From a checkpoint of a small segmentation model.
Model: encoder norm groupnorm, encoder activation relu, encoder depths [3, 6, 3], decoder norm batchnorm.
Rows from block 9 of the encoder of a small segmentation model, named by matrix and row number. Rows with one number belong to one channel. Each number is 500 + 40 x the weight over its row's rms, rounded and kept within 0 to 999. All counts start at 0. Numbers have three digits each. After the name is the row's rms in percent of the matrix's.
After each channel's rows are labels from the 100 images, of 14976, where the channel reaches its highest value: "strongest on" is what is common among them. Only what is clearly more common there than usual is listed. The data: Sentinel-2 satellite tiles (TerraMesh). In brackets: how many of the 100, against the usual share in percent.
# convs0: first 3x3 conv, stride 2 (encoder.blocks.9.convs.0.weight, 384x192x3x3, each kernel summed), inputs 0-38
# convs1: second 3x3 conv (encoder.blocks.9.convs.1.weight, 384x384x3x3, transposed, each kernel summed), outputs 0-42

convs0.81 097:537531497482504510502497537535537510450534462553473522489590492551471475473506510501445499506524492462491527466507473
convs1.81 092:450566557518540517552533551570457530553419544457513544507475481479598530555549438541487527444474467570497535533512499536566511468
strongest on: snow or ice (51 vs 20.6); main land cover: water (51 vs 11.2); main land cover: snow or ice (40 vs 14.6)

convs0.192 093:552525525444431464483447471461454461507496464537444548432473542506480486471518500563427526479485509580480508494519434
convs1.192 091:524500530501474481497431481487470480440496399487526446500505495524525497531453452506564501514478460482557508468504451485450449505
strongest on: bare ground (54 vs 24.3); main land cover: built area (30 vs 4.6)

convs0.7 101:482495499464569525503514537510486613640542525559547515524520503469489558580555506489488562508502485502510512573517510
convs1.7 088:496528566536550540565519528579470570535537592516511618518517536502406524549496539531479538519486488423550540574544540540423589513
strongest on: main land cover: crops (42 vs 20.2)

convs0.218 106:494518543499448547485531468519442488391518485526422501474459497437527542541490467444563586448492471410480522442492420
convs1.218 128:468497411520436470421455424508544426508501400513471500444456527436506449443419553477523451372419509548464435409456451420490410430
strongest on: flooded vegetation (33 vs 10.2)

convs0.142 116:479454516532520435524520537487450482487544490481491513513552513494500552564484464466507508470499541515538486551463515
convs1.142 087:495467484477446461439434447429553446454460455502439550460490452462402448416424432489522456450406467565443481451425475437399421459
strongest on: flooded vegetation (31 vs 10.2)

convs0.369 106:518548463476468511435526438496560386494563503466450490496521435522410570477459491499445538532479420462454536487490430
convs1.369 125:554544541497540506549548512518507559496479532463517506536491499526476507560510507505486518442400515545505564560552541545442512468
strongest on: crops (86 vs 38.9); built area (81 vs 37.5); main land cover: crops (68 vs 20.2)

convs0.70 074:491552531565444453576546509486469508496569482535494489538541548462492567494480473528480499447380520489548495514515519
convs1.70 065:473449532462469470470399403403474473522536504462425536411546494498434511497438494519556472481533403376447408493473445455452494502
strongest on: bare ground (60 vs 24.3); main land cover: rangeland (41 vs 20.4); main land cover: bare ground (28 vs 5.1)

convs0.371 101:482490432574522504526555529518475493555482529431563502555475515496475560511503511507479504505519506502490512521517439
convs1.371 076:503456565526550558580533527483427573561484610479508613550491509533371551573569520530393549550577501423524515578509516547465535579
strongest on: main land cover: crops (41 vs 20.2)

convs0.278 091:513532528490506552543490511489582551623521473541468503542498501501511491444536502509511515540573469388481628498528482
convs1.278 072:460508568497503538488513509622496523506509516421507521479554539422478518517538452470523558506439473514519527533504545513504473520
strongest on: main land cover: snow or ice (33 vs 14.6)

convs0.200 083:493533539528543500504527552484531591504531468578514515488540527499473455524553497524496556450521501520502487469597521
convs1.200 067:500513533488522546517563520570397535516514537456496530518538510477488487501534513473497536518487409471513521520493496539555522520
strongest on: snow or ice (74 vs 20.6); main land cover: snow or ice (68 vs 14.6)

convs0.16 088:573570508510560493510508565528630572527473495570501535475548528531475504505569549536525554480511523506512490523528494
convs1.16 085:490489519509477473490499483514489489482450453486481439478528490554464472518468474518443559424475525545475524457480475470513457546
strongest on: water (94 vs 40.5); main land cover: water (84 vs 11.2)

convs0.308 093:499533455508527499491514464538504444574515584478499501542531490476447517533504504527555470496529464498518527468484506
convs1.308 110:472527590514565527563513571467355528548465498434532584547481499506564538557544418543464488491495416426535544534552480562422592502
strongest on: trees (88 vs 58.6); built area (75 vs 37.5); crops (73 vs 38.9)

convs0.108 112:536508561362488511464500506549478553548492516486472499491547500498549479501538532525472498523479487421442510444533518
convs1.108 093:424516522485524479539510528516439528509526536476464663524515563490514548529532519527514487530488425422524541526489471555550544463
strongest on: snow or ice (62 vs 20.6); main land cover: snow or ice (55 vs 14.6)

convs0.357 083:535526533430485553510460502551454465486479512489469458474509484483513502470529526556487535508532525401429501424510454
convs1.357 085:530524522448470484488460480572493472419551409517503434513549476501544529551459485504470470543530495556559519470515498472464464540
strongest on: main land cover: water (50 vs 11.2)

convs0.232 101:402468445553502433482538504403403515581527541451556523548500475506483561518531472495500514485468536481506503522527501
convs1.232 072:493440539478539515532474531492469523517526579491567531513420473542394553595573487537400553530481517490504509533499482527476514534
strongest on: main land cover: crops (45 vs 20.2); flooded vegetation (27 vs 10.2)

convs0.191 066:510508551510491519499493493525510441433469527461416500528558456521504512517485506510448475442476575538497460487504454
convs1.191 096:423471474462487479478443494436442490492461489438505602475432482485492479509517435428496486551564454418457467496458445489474475489
strongest on: main land cover: trees (51 vs 19.6)

convs0.331 085:486522485520478495469519519530442504480538560526509515497523483452540520552502494473482606499474519473500491550528532
convs1.331 090:528458484514456497480467431492546494491499548487522561463472499420368467504430497492571532484502554498464469510499509481444441484
strongest on: trees (88 vs 58.6); clouds (78 vs 15.5); main land cover: trees (63 vs 19.6)

convs0.238 083:480532538563521540511519515522474568544526506603518540509541523450513530503529500510527535449496485544500455546550508
convs1.238 058:485479556533448496500473447468444507527488554519470556428565546419364486506460562523482502456498402385514432516516507470444501481
strongest on: flooded vegetation (29 vs 10.2)

convs0.187 109:467499494498435483474472420453536474451489443520483495477477466536483488479573548562505518528524473513469568504481485
convs1.187 111:469541458537488545511470532481510510468528443482457472533409528492490491502523484502464485404450555491515469487475521513493485498
strongest on: snow or ice (53 vs 20.6); main land cover: snow or ice (44 vs 14.6)

convs0.118 105:524561523561534484508468522528532543505518452582452487475546504433479533480493504478477505490522447384469502483502450
convs1.118 172:469461452510455473436424443493577457443492451493473515460504470428461448483457509479483482471439567596446476450488501449511451477
strongest on: flooded vegetation (31 vs 10.2)

convs0.69 122:517520476466483457483534499553481524463541457531472513522536449526510542510497491475458450460484443427512491469508471
convs1.69 112:452436429503437451457491423435513439470458407562451509478489504526474460434432525512447476444431490508491431435438447451480464458
strongest on: main land cover: water (33 vs 11.2)

convs0.116 137:556488488480501482556494528428525488570504475493455465491467460558475549503503452536474491476530480544470502541507487
convs1.116 145:488483542464473468478421486473436478484498455412463468440472471465499474474457467476537449491483471387465505478503466482482503456
strongest on: built area (94 vs 37.5); crops (85 vs 38.9); water (66 vs 40.5); main land cover: crops (42 vs 20.2)

convs0.165 134:522506505492490503506527494465588502506530456573454575501465494538467505463522522546485574491487447626503519502515464
convs1.165 126:538553477533505540482519524411559505500467474498494489512496521513533517505514477474518510530504498480503497504496495514525464514
strongest on: water (92 vs 40.5); main land cover: water (40 vs 11.2); flooded vegetation (29 vs 10.2)

convs0.75 105:503505492452418521408493401484415492397431511525514488490505459509498524526535506512468501501453493502505483476518467
convs1.75 118:447489475505486474491438493485503488494485486468495465446432520472509488462490510495546480487483448462467474496488482502519495446
strongest on: main land cover: rangeland (46 vs 20.4)

convs0.286 082:463513527491535510515495480435434507524564486502537511529478522445545479566463490507444559429519535523487476439531475
convs1.286 075:525543418527503512504549482579518480472564474557499594524561503468484474494485486441541485534541429449495506459498564504480520450
strongest on: clouds (90 vs 15.5); trees (90 vs 58.6); main land cover: trees (68 vs 19.6)

convs0.171 092:555520508482513486495521521537543534494567489580473597516516526526451548483541524549498515512493438556516534518511498
convs1.171 076:534565518462514527513505532428442529507472555466534457490471514461475546553522465505430481435485488430529491537507444523569500494
strongest on: main land cover: water (37 vs 11.2)

convs0.61 075:496476531523521489517498463494358478407533518542464515530520476451557508492477470470475514429535501586497448477507445
convs1.61 069:434477433494459471473468425460528453397490523519542612463440528414493452478472457446528520453477410450426397449502481450484408429
strongest on: clouds (42 vs 15.5)

convs0.45 079:513563519565458512497492430419485536546446482575460499508508546535492489465536500522538534459557507513502533499536496
convs1.45 087:467520517416506453500517493481483504426520510484504434517530499456513528534487472473606480400449490457527510486505472500450505508
strongest on: water (84 vs 40.5); main land cover: water (73 vs 11.2)

convs0.379 079:471528519461510567463482513486501536424470506556509431485499518529515529469526522521511504497601509356458533443514486
convs1.379 085:452508523497518533516476541566467504498498505483513502489492498501480501489513479502493514488498440496532509515526521516541517465
strongest on: snow or ice (64 vs 20.6); main land cover: snow or ice (59 vs 14.6)

convs0.301 108:503500522535439511513483512501445494420472477550414486472485506463465550484466455467530522452447473400481528504484461
convs1.301 116:479529431506446488458510458495525447512531450527486477464519501457471470477426555486559476455488490545497453453460485453459431525
strongest on: water (70 vs 40.5); main land cover: water (50 vs 11.2)

convs0.144 083:484535525566467446527492460524419476461523499422454495517541482514520543553426469486489491445431546436505499512485468
convs1.144 088:479509496515496551502490485500490495533469516507426599471555511478452507508470513453499476494503476431472475511482452504431479496
strongest on: crops (65 vs 38.9)

convs0.355 081:474539532465500581479535497489508519492529480559514433480489494471517527544529478485485545517532464399456533448499478
convs1.355 114:537525484508562567549503552609505563544505535458556513535525506514514535546555483508495552506583460481536568563543523562505511535
strongest on: main land cover: snow or ice (37 vs 14.6)

convs0.271 084:500505516470500515462476520482492485453419468507448545461490466511521510520490432475460470422457503477465481527495462
convs1.271 095:380442428490424426459448405435504417486495493467483521381425473423447487425425525496560469505493448437454465459469462454494467446
strongest on: main land cover: water (42 vs 11.2)

convs0.46 116:463499516458556480479512521508493564574512524513505533484551491478459540561513500497433549544579481477514509589498500
convs1.46 101:484560565549543559533513500534502532536456559512476527501568530514458529492467516530494526490464463463542545550517533513391562488
strongest on: crops (71 vs 38.9); built area (66 vs 37.5); main land cover: crops (49 vs 20.2)

convs0.236 106:467501501501515485526493518441442537550535533499534474480501479442525548558476462465555518421434561464519447517509502
convs1.236 094:442435429484463449458463437487498457450478461576498565447472484510430479474466528521439476491480488495444440444464447466484461464
strongest on: trees (93 vs 58.6)

convs0.309 099:529532503507471436442457429470477459480451478525448499439527522507472471434514473532490461404511515477495496451516454
convs1.309 124:510532501425509462513518504485468502406520461528487458528471464539487528504511458515520454478443508466514522494496482507481464472
strongest on: bare ground (50 vs 24.3); main land cover: bare ground (25 vs 5.1)

convs0.166 087:489491513488434508429482417497411540413458491514480491492477474486499537547530514520510480460488453466481503469525454
convs1.166 100:449491427478474419466452488433479454493482456478452477456421521458508476465472522506483430436471461457457465458493437480529497426
strongest on: main land cover: water (41 vs 11.2)

convs0.154 090:521518513486486513461504471475506484447512484561508519509517520536484519501541536544518516507504431472485525473486477
convs1.154 112:514563534487534530534495526497457524557528543467552440513477475465501534534535458506509531450514456491504476534514495541497518508
strongest on: snow or ice (64 vs 20.6); main land cover: snow or ice (58 vs 14.6); main land cover: water (32 vs 11.2)

convs0.101 091:527488440449421545546487482478464469498418492488494452459465510453471475555529512541529504478556536585418451478500488
convs1.101 100:465541538481525546547497543547504512486582513526564527540488548466582505509527476498578474531534487487549571520520495530463482512
strongest on: crops (80 vs 38.9); built area (73 vs 37.5); main land cover: built area (27 vs 4.6)

convs0.348 125:550513497445479532516486517547562530543512471546454447489532508533463491428467482512460454466592457379440573451516436
convs1.348 116:492481492514463443464522483381491465481532438496508505462582496437540498457494513505489533480526543540514494451492519462568484519
strongest on: built area (86 vs 37.5); crops (80 vs 38.9); main land cover: crops (57 vs 20.2)

convs0.98 098:470494517576463504526508516510418523472556519579473490511539497485523535491493469479525564451448541499520433564492511
convs1.98 065:492445485519434489463480414403518475447531520525464608427510505421314448473437497462570479487527541505494413469467513439375434516
strongest on: main land cover: trees (43 vs 19.6); flooded vegetation (28 vs 10.2)