Weights of a small segmentation model: 64-pixel images, adamw at rate 0.0038.
Rows from block 10 of the encoder of a small segmentation model, named by matrix and row number. Rows with one number belong to one channel. Each number is 50 + 12 x the weight over its row's rms, rounded and kept within 0 to 99. All counts start at 0.
After each channel's rows are labels from the 100 images, of 14976, where the channel reaches its highest value: "peak on" is the class under the peak. Only what is clearly more common there than usual is listed. The data: Sentinel-2 satellite tiles (TerraMesh).
# convs0: first 3x3 conv (encoder.blocks.10.convs.0.weight, 384x384x3x3, each kernel summed), inputs 256-383
# convs1: second 3x3 conv (encoder.blocks.10.convs.1.weight, 384x384x3x3, transposed, each kernel summed), outputs 256-383

convs0.358:60 16 33 43 11 44 34 38 43 45 41 41 45 51 29 36 29 38 58 56 46 47 48 47 38 41 34 00 42 43 17 28 46 48 26 51 38 39 57 56 54 49 46 44 66 51 36 63 36 41 28 36 57 47 52 54 55 35 32 54 37 39 59 40 29 53 27 44 52 39 66 62 54 48 52 43 56 29 58 50 49 64 51 46 51 43 30 64 37 41 40 39 52 40 52 36 62 60 42 68 35 44 55 72 30 53 39 40 54 56 48 42 47 57 58 68 42 47 79 71 47 58 39 45 47 49 53 47
convs1.358:51 47 52 43 68 33 53 53 60 28 55 52 54 44 53 53 57 57 52 52 51 53 58 56 54 56 56 50 58 49 64 52 58 60 58 55 59 55 59 59 54 51 31 50 58 63 54 53 59 56 57 56 55 66 64 55 61 60 60 53 54 52 62 60 66 57 49 60 60 56 64 59 60 36 67 57 62 62 63 57 43 48 45 49 42 41 40 45 69 42 44 53 55 81 59 44 52 43 43 35 45 34 47 41 43 45 38 41 54 61 47 56 31 49 45 52 51 44 48 37 50 47 43 52 41 47 49 34
peak on: water

convs0.125:71 34 57 58 34 60 57 46 68 69 61 49 62 55 47 47 50 48 72 47 42 47 60 43 54 64 49 15 70 52 51 56 45 45 55 54 38 45 53 51 46 50 54 53 19 54 65 57 53 41 44 51 45 48 52 52 55 59 52 24 50 37 45 44 57 52 56 65 57 64 58 40 38 48 47 64 58 41 49 57 63 58 73 41 65 48 40 51 61 31 21 50 52 59 49 50 28 43 57 45 43 37 46 56 41 42 27 18 28 41 36 59 34 50 64 53 50 59 70 48 63 45 30 56 60 51 34 46
convs1.125:54 53 47 49 52 33 46 45 50 38 57 55 56 38 48 48 46 47 37 44 59 49 51 47 42 48 51 58 55 46 54 52 62 61 66 62 61 60 57 65 52 57 26 47 51 56 62 56 55 62 59 55 65 60 47 57 56 62 62 46 61 38 57 58 56 45 49 63 59 59 58 51 51 37 59 67 60 56 67 67 59 54 44 39 55 37 42 59 42 49 49 51 55 51 48 33 51 44 47 69 60 55 52 53 47 57 43 56 44 34 56 61 50 47 54 57 41 46 44 58 36 57 43 28 26 50 54 44
peak on: water

convs0.266:40 43 48 49 38 56 51 43 51 65 39 69 73 51 43 32 45 64 58 32 46 44 56 36 35 39 39 16 45 23 52 46 49 66 67 32 67 58 44 59 57 64 68 45 68 47 38 53 61 68 77 62 47 50 27 61 58 58 64 63 59 56 60 44 30 55 59 40 20 28 55 43 59 69 49 60 61 62 46 44 55 57 30 44 44 55 51 58 31 59 58 36 35 57 48 41 68 62 33 46 47 97 53 30 73 77 72 67 69 67 37 40 49 61 58 70 43 34 47 39 41 41 49 44 38 53 62 38
convs1.266:53 47 42 44 70 40 43 60 57 15 52 47 87 54 55 57 51 53 48 55 44 61 52 51 59 53 52 57 56 52 61 56 41 16 37 42 45 45 46 32 41 44 23 42 45 43 48 42 42 37 44 48 41 38 45 37 42 31 45 45 42 29 31 44 41 43 69 37 41 50 44 40 49 85 39 93 44 55 44 40 51 55 48 54 48 51 54 53 69 42 46 55 52 45 47 53 33 40 50 51 41 45 56 39 45 50 44 43 57 65 54 39 57 50 51 45 55 71 46 50 50 55 49 60 61 53 52 51
peak on: snow or ice

convs0.243:42 52 45 52 43 50 51 57 60 60 39 68 65 55 42 44 45 58 55 43 53 47 48 45 43 47 32 19 42 28 56 52 46 64 53 31 63 55 45 62 52 59 53 69 77 46 19 47 54 61 68 64 50 47 32 60 67 44 41 60 59 54 57 40 34 57 59 30 32 52 54 47 51 68 49 68 59 50 49 55 48 53 34 37 53 55 37 61 35 59 71 34 41 50 41 44 64 65 32 36 37 89 47 36 66 77 70 82 74 69 38 37 44 52 52 76 48 37 47 43 52 44 43 54 40 55 68 45
convs1.243:52 40 41 46 62 46 48 50 69 17 49 44 86 42 49 51 45 50 44 41 30 50 46 52 57 52 42 77 46 49 56 49 40 14 43 43 45 49 40 31 43 45 32 49 40 47 42 35 39 36 46 50 44 34 33 43 37 27 37 62 43 43 30 47 34 46 60 31 36 47 47 41 50 77 36 98 43 37 41 39 47 63 56 56 60 52 50 58 77 46 61 62 53 44 56 66 51 46 52 54 39 49 60 47 45 61 51 37 67 74 56 44 65 59 59 53 59 64 56 52 66 57 64 69 66 60 57 54
peak on: water

convs0.2:58 46 52 40 43 44 50 51 44 48 51 42 48 60 45 48 47 36 63 48 43 51 44 44 52 38 39 23 53 46 45 49 44 51 28 48 44 44 46 62 48 56 47 40 63 43 36 43 28 42 42 29 45 37 38 55 48 35 27 39 35 37 56 50 26 60 23 38 40 46 48 65 57 44 46 28 51 49 44 43 57 29 91 44 46 41 44 41 35 40 37 34 41 33 60 48 66 53 55 33 50 42 51 51 51 43 46 43 39 41 56 57 28 37 71 45 46 56 64 37 48 47 33 39 49 52 42 46
convs1.2:46 41 42 29 59 38 48 50 48 44 43 41 45 42 47 49 52 46 44 44 35 50 42 48 52 55 45 58 46 46 57 48 60 60 51 55 52 48 52 66 58 61 51 66 43 58 54 45 53 44 45 52 53 55 52 50 55 65 46 45 56 47 56 50 51 54 46 52 48 54 48 56 56 41 54 62 55 42 55 59 11 20 40 30 36 41 36 24 71 49 30 44 29 57 58 38 55 29 22 31 23 39 26 35 27 33 32 44 33 38 34 47 13 38 35 27 60 23 29 38 16 21 34 43 40 27 35 31
peak on: snow or ice

convs0.308:54 46 53 56 49 68 60 44 49 77 46 78 80 55 40 29 47 73 65 41 44 49 71 42 43 52 51 13 59 35 48 55 50 54 48 41 58 58 45 47 49 47 75 36 35 55 50 53 62 50 57 72 45 37 39 54 57 37 66 48 33 62 49 42 56 41 63 62 49 49 57 31 44 61 52 59 48 34 41 45 65 35 23 44 44 65 40 42 56 50 58 43 55 60 51 46 39 58 34 41 42 69 54 30 77 62 62 59 59 66 35 42 36 61 49 80 57 48 82 26 59 36 46 65 62 58 41 45
convs1.308:48 45 55 42 62 27 57 51 62 02 53 52 99 24 46 54 58 50 30 60 54 50 50 55 54 50 55 65 54 62 72 52 54 20 46 45 51 44 52 40 49 51 12 59 47 49 53 45 40 51 46 43 51 51 60 45 51 29 55 45 51 20 55 44 47 49 79 46 68 57 38 44 36 69 42 99 50 69 44 39 52 44 35 54 39 52 44 50 44 40 50 37 49 40 43 44 55 51 46 34 46 48 41 41 46 43 52 49 51 53 48 49 50 39 44 38 23 59 48 51 43 40 31 44 13 40 46 41
peak on: snow or ice

convs0.36:47 51 50 55 29 40 42 72 59 44 58 48 48 72 53 78 57 36 64 62 56 50 41 61 60 41 43 49 40 53 66 51 49 61 60 59 50 49 52 65 59 66 42 66 58 51 41 44 43 69 46 42 59 53 44 58 49 44 40 46 64 41 59 65 44 72 55 37 52 45 44 65 57 58 50 48 56 60 62 53 32 65 84 45 54 22 51 70 24 38 39 42 24 20 58 51 56 45 67 43 52 24 32 44 29 52 33 33 56 61 65 58 53 43 57 40 38 55 20 49 39 53 36 28 46 29 56 38
convs1.36:52 62 58 62 44 58 59 51 48 61 53 57 48 54 49 51 51 55 46 55 60 53 60 50 47 51 53 38 57 46 42 52 35 28 38 34 37 41 44 38 45 44 60 22 44 40 40 40 49 35 40 43 36 44 45 44 43 43 45 39 37 45 36 42 44 42 59 41 41 44 36 42 44 72 37 35 38 55 40 37 78 78 72 76 77 71 74 80 72 71 69 66 82 62 30 60 51 66 69 78 75 59 80 72 77 75 64 70 66 69 73 75 83 46 76 77 83 39 75 84 65 80 73 83 63 78 79 73
peak on: snow or ice

convs0.347:64 18 42 50 21 49 45 40 49 53 45 38 54 58 35 44 31 45 62 54 36 48 52 42 42 41 41 00 41 44 21 30 45 50 26 47 44 37 57 60 51 55 48 42 67 49 32 64 29 34 22 38 53 46 43 55 61 34 39 54 35 41 57 43 28 58 27 50 54 38 69 63 52 51 49 48 58 39 47 51 43 66 58 48 50 45 29 61 37 37 38 37 50 44 53 37 65 59 45 59 40 57 52 68 43 47 43 39 48 55 48 47 48 56 57 66 38 49 79 75 44 51 31 46 53 51 39 37
convs1.347:58 51 48 49 57 41 49 55 48 30 54 47 54 44 57 55 50 50 50 50 49 55 49 52 55 59 52 47 51 51 61 53 55 57 66 63 62 60 62 62 60 57 45 68 60 63 58 63 64 62 59 62 59 65 55 60 62 62 58 61 59 60 58 61 60 56 35 61 48 66 68 62 68 41 64 54 57 60 64 62 43 47 46 41 40 37 41 42 76 41 40 55 52 80 48 44 47 36 39 37 36 37 45 39 40 39 33 39 45 46 43 52 35 53 41 50 51 39 43 39 51 36 42 51 46 46 44 39
peak on: water

convs0.53:40 48 38 46 24 47 39 63 48 52 50 61 64 50 50 59 45 49 47 31 66 48 46 40 45 46 38 36 42 48 45 51 63 56 53 43 48 51 38 53 51 51 41 61 52 48 39 40 48 64 61 61 51 57 36 53 60 65 51 57 55 36 50 50 63 56 66 52 40 40 44 48 60 62 59 49 41 61 77 39 27 89 69 36 50 39 23 86 24 44 48 30 28 32 61 33 37 65 47 81 22 46 36 55 31 36 39 43 72 71 57 54 49 68 56 67 41 49 36 77 47 79 32 39 15 35 56 32
convs1.53:55 50 54 49 50 41 54 53 60 38 49 55 75 32 50 53 53 50 48 51 55 48 48 50 51 56 48 59 47 54 58 51 40 32 40 41 42 44 38 41 49 47 49 41 40 47 43 47 49 40 45 45 45 49 41 45 41 37 46 43 47 38 56 44 34 49 56 38 43 39 46 47 44 72 41 54 46 43 46 38 70 73 62 74 71 73 51 66 69 54 68 58 67 63 36 74 74 69 65 53 67 48 74 66 64 76 62 60 82 89 68 69 78 21 71 57 72 46 69 84 74 60 64 77 64 74 65 64
peak on: water

convs0.1:57 45 47 53 21 43 43 62 60 47 59 44 50 72 50 69 48 34 70 53 55 43 47 56 57 40 42 40 49 68 57 44 55 51 51 62 46 45 54 60 54 67 47 56 46 49 44 46 42 61 49 38 66 59 44 60 49 54 48 44 67 28 56 56 53 75 56 55 67 50 41 60 59 51 48 39 56 56 57 57 24 77 82 53 58 25 57 83 22 37 39 36 36 20 62 47 57 44 69 51 58 31 32 63 34 70 32 36 57 67 66 68 57 48 60 38 36 57 41 59 38 50 33 28 45 28 61 45
convs1.1:52 73 56 61 34 73 52 58 50 65 55 55 45 50 60 51 43 62 37 59 56 59 58 60 53 52 58 34 57 51 25 53 40 22 44 42 41 49 49 42 49 45 58 20 45 42 42 42 55 41 49 41 38 38 47 44 55 44 41 46 38 52 34 45 49 49 59 55 38 45 39 49 45 69 45 32 45 61 46 41 68 68 63 65 64 58 75 73 66 61 56 65 65 64 17 56 37 62 62 67 70 56 70 64 66 62 59 65 58 60 66 76 74 45 64 66 85 36 65 68 64 75 55 72 63 69 68 62
peak on: snow or ice

convs0.17:53 46 51 48 20 43 49 58 58 41 68 42 48 67 61 69 49 31 70 43 50 45 44 53 59 31 45 36 48 63 61 41 53 57 52 55 49 49 54 67 58 72 43 50 48 53 50 46 47 68 33 35 60 62 42 61 50 51 49 40 66 40 65 52 42 72 62 46 49 51 44 63 56 48 50 30 56 55 57 56 27 67 80 51 57 22 59 72 22 36 40 31 33 18 53 54 54 44 62 40 59 21 33 47 41 67 30 35 54 63 61 59 62 40 68 48 38 53 27 49 39 46 33 30 45 30 69 41
convs1.17:55 75 57 66 37 66 54 56 54 69 57 59 44 57 61 50 42 54 41 57 60 59 52 62 48 54 58 35 54 50 21 56 38 33 38 38 52 47 48 40 42 54 56 26 49 49 44 42 50 35 40 48 41 44 46 45 50 43 40 57 39 42 38 51 46 51 53 52 46 43 45 39 49 60 41 39 53 54 43 40 65 64 67 57 69 50 72 67 82 53 54 63 72 68 33 61 46 56 61 68 61 46 67 62 66 62 50 68 56 60 68 77 63 46 64 66 84 31 70 72 73 70 62 66 64 66 64 63
peak on: snow or ice

convs0.305:44 40 56 48 47 61 62 31 53 69 46 73 72 55 45 19 41 74 61 27 34 43 67 34 36 43 60 18 59 32 41 53 47 58 50 42 61 60 44 42 51 47 78 34 34 54 58 54 56 50 64 70 46 39 44 53 54 38 63 57 37 67 50 41 54 36 57 57 41 46 52 34 50 65 51 56 53 28 45 47 66 47 27 39 35 70 34 46 58 54 52 44 67 65 46 43 43 55 31 48 40 80 51 37 74 61 63 55 56 56 38 36 31 57 45 79 54 47 84 36 51 40 53 66 57 50 49 39
convs1.305:57 56 50 52 48 42 48 52 52 19 55 54 74 39 53 51 51 56 38 53 53 52 50 49 54 51 50 47 52 50 51 49 46 28 41 43 54 45 56 34 47 49 18 47 49 44 46 60 46 49 45 44 44 45 65 45 49 30 46 47 45 21 42 46 44 49 71 49 55 52 56 48 39 72 43 99 49 60 47 41 39 32 34 48 29 38 42 45 36 37 36 39 44 32 39 41 44 46 39 29 36 48 29 40 45 35 44 48 47 51 35 47 37 33 31 33 24 58 37 36 36 37 29 39 20 30 39 34
peak on: snow or ice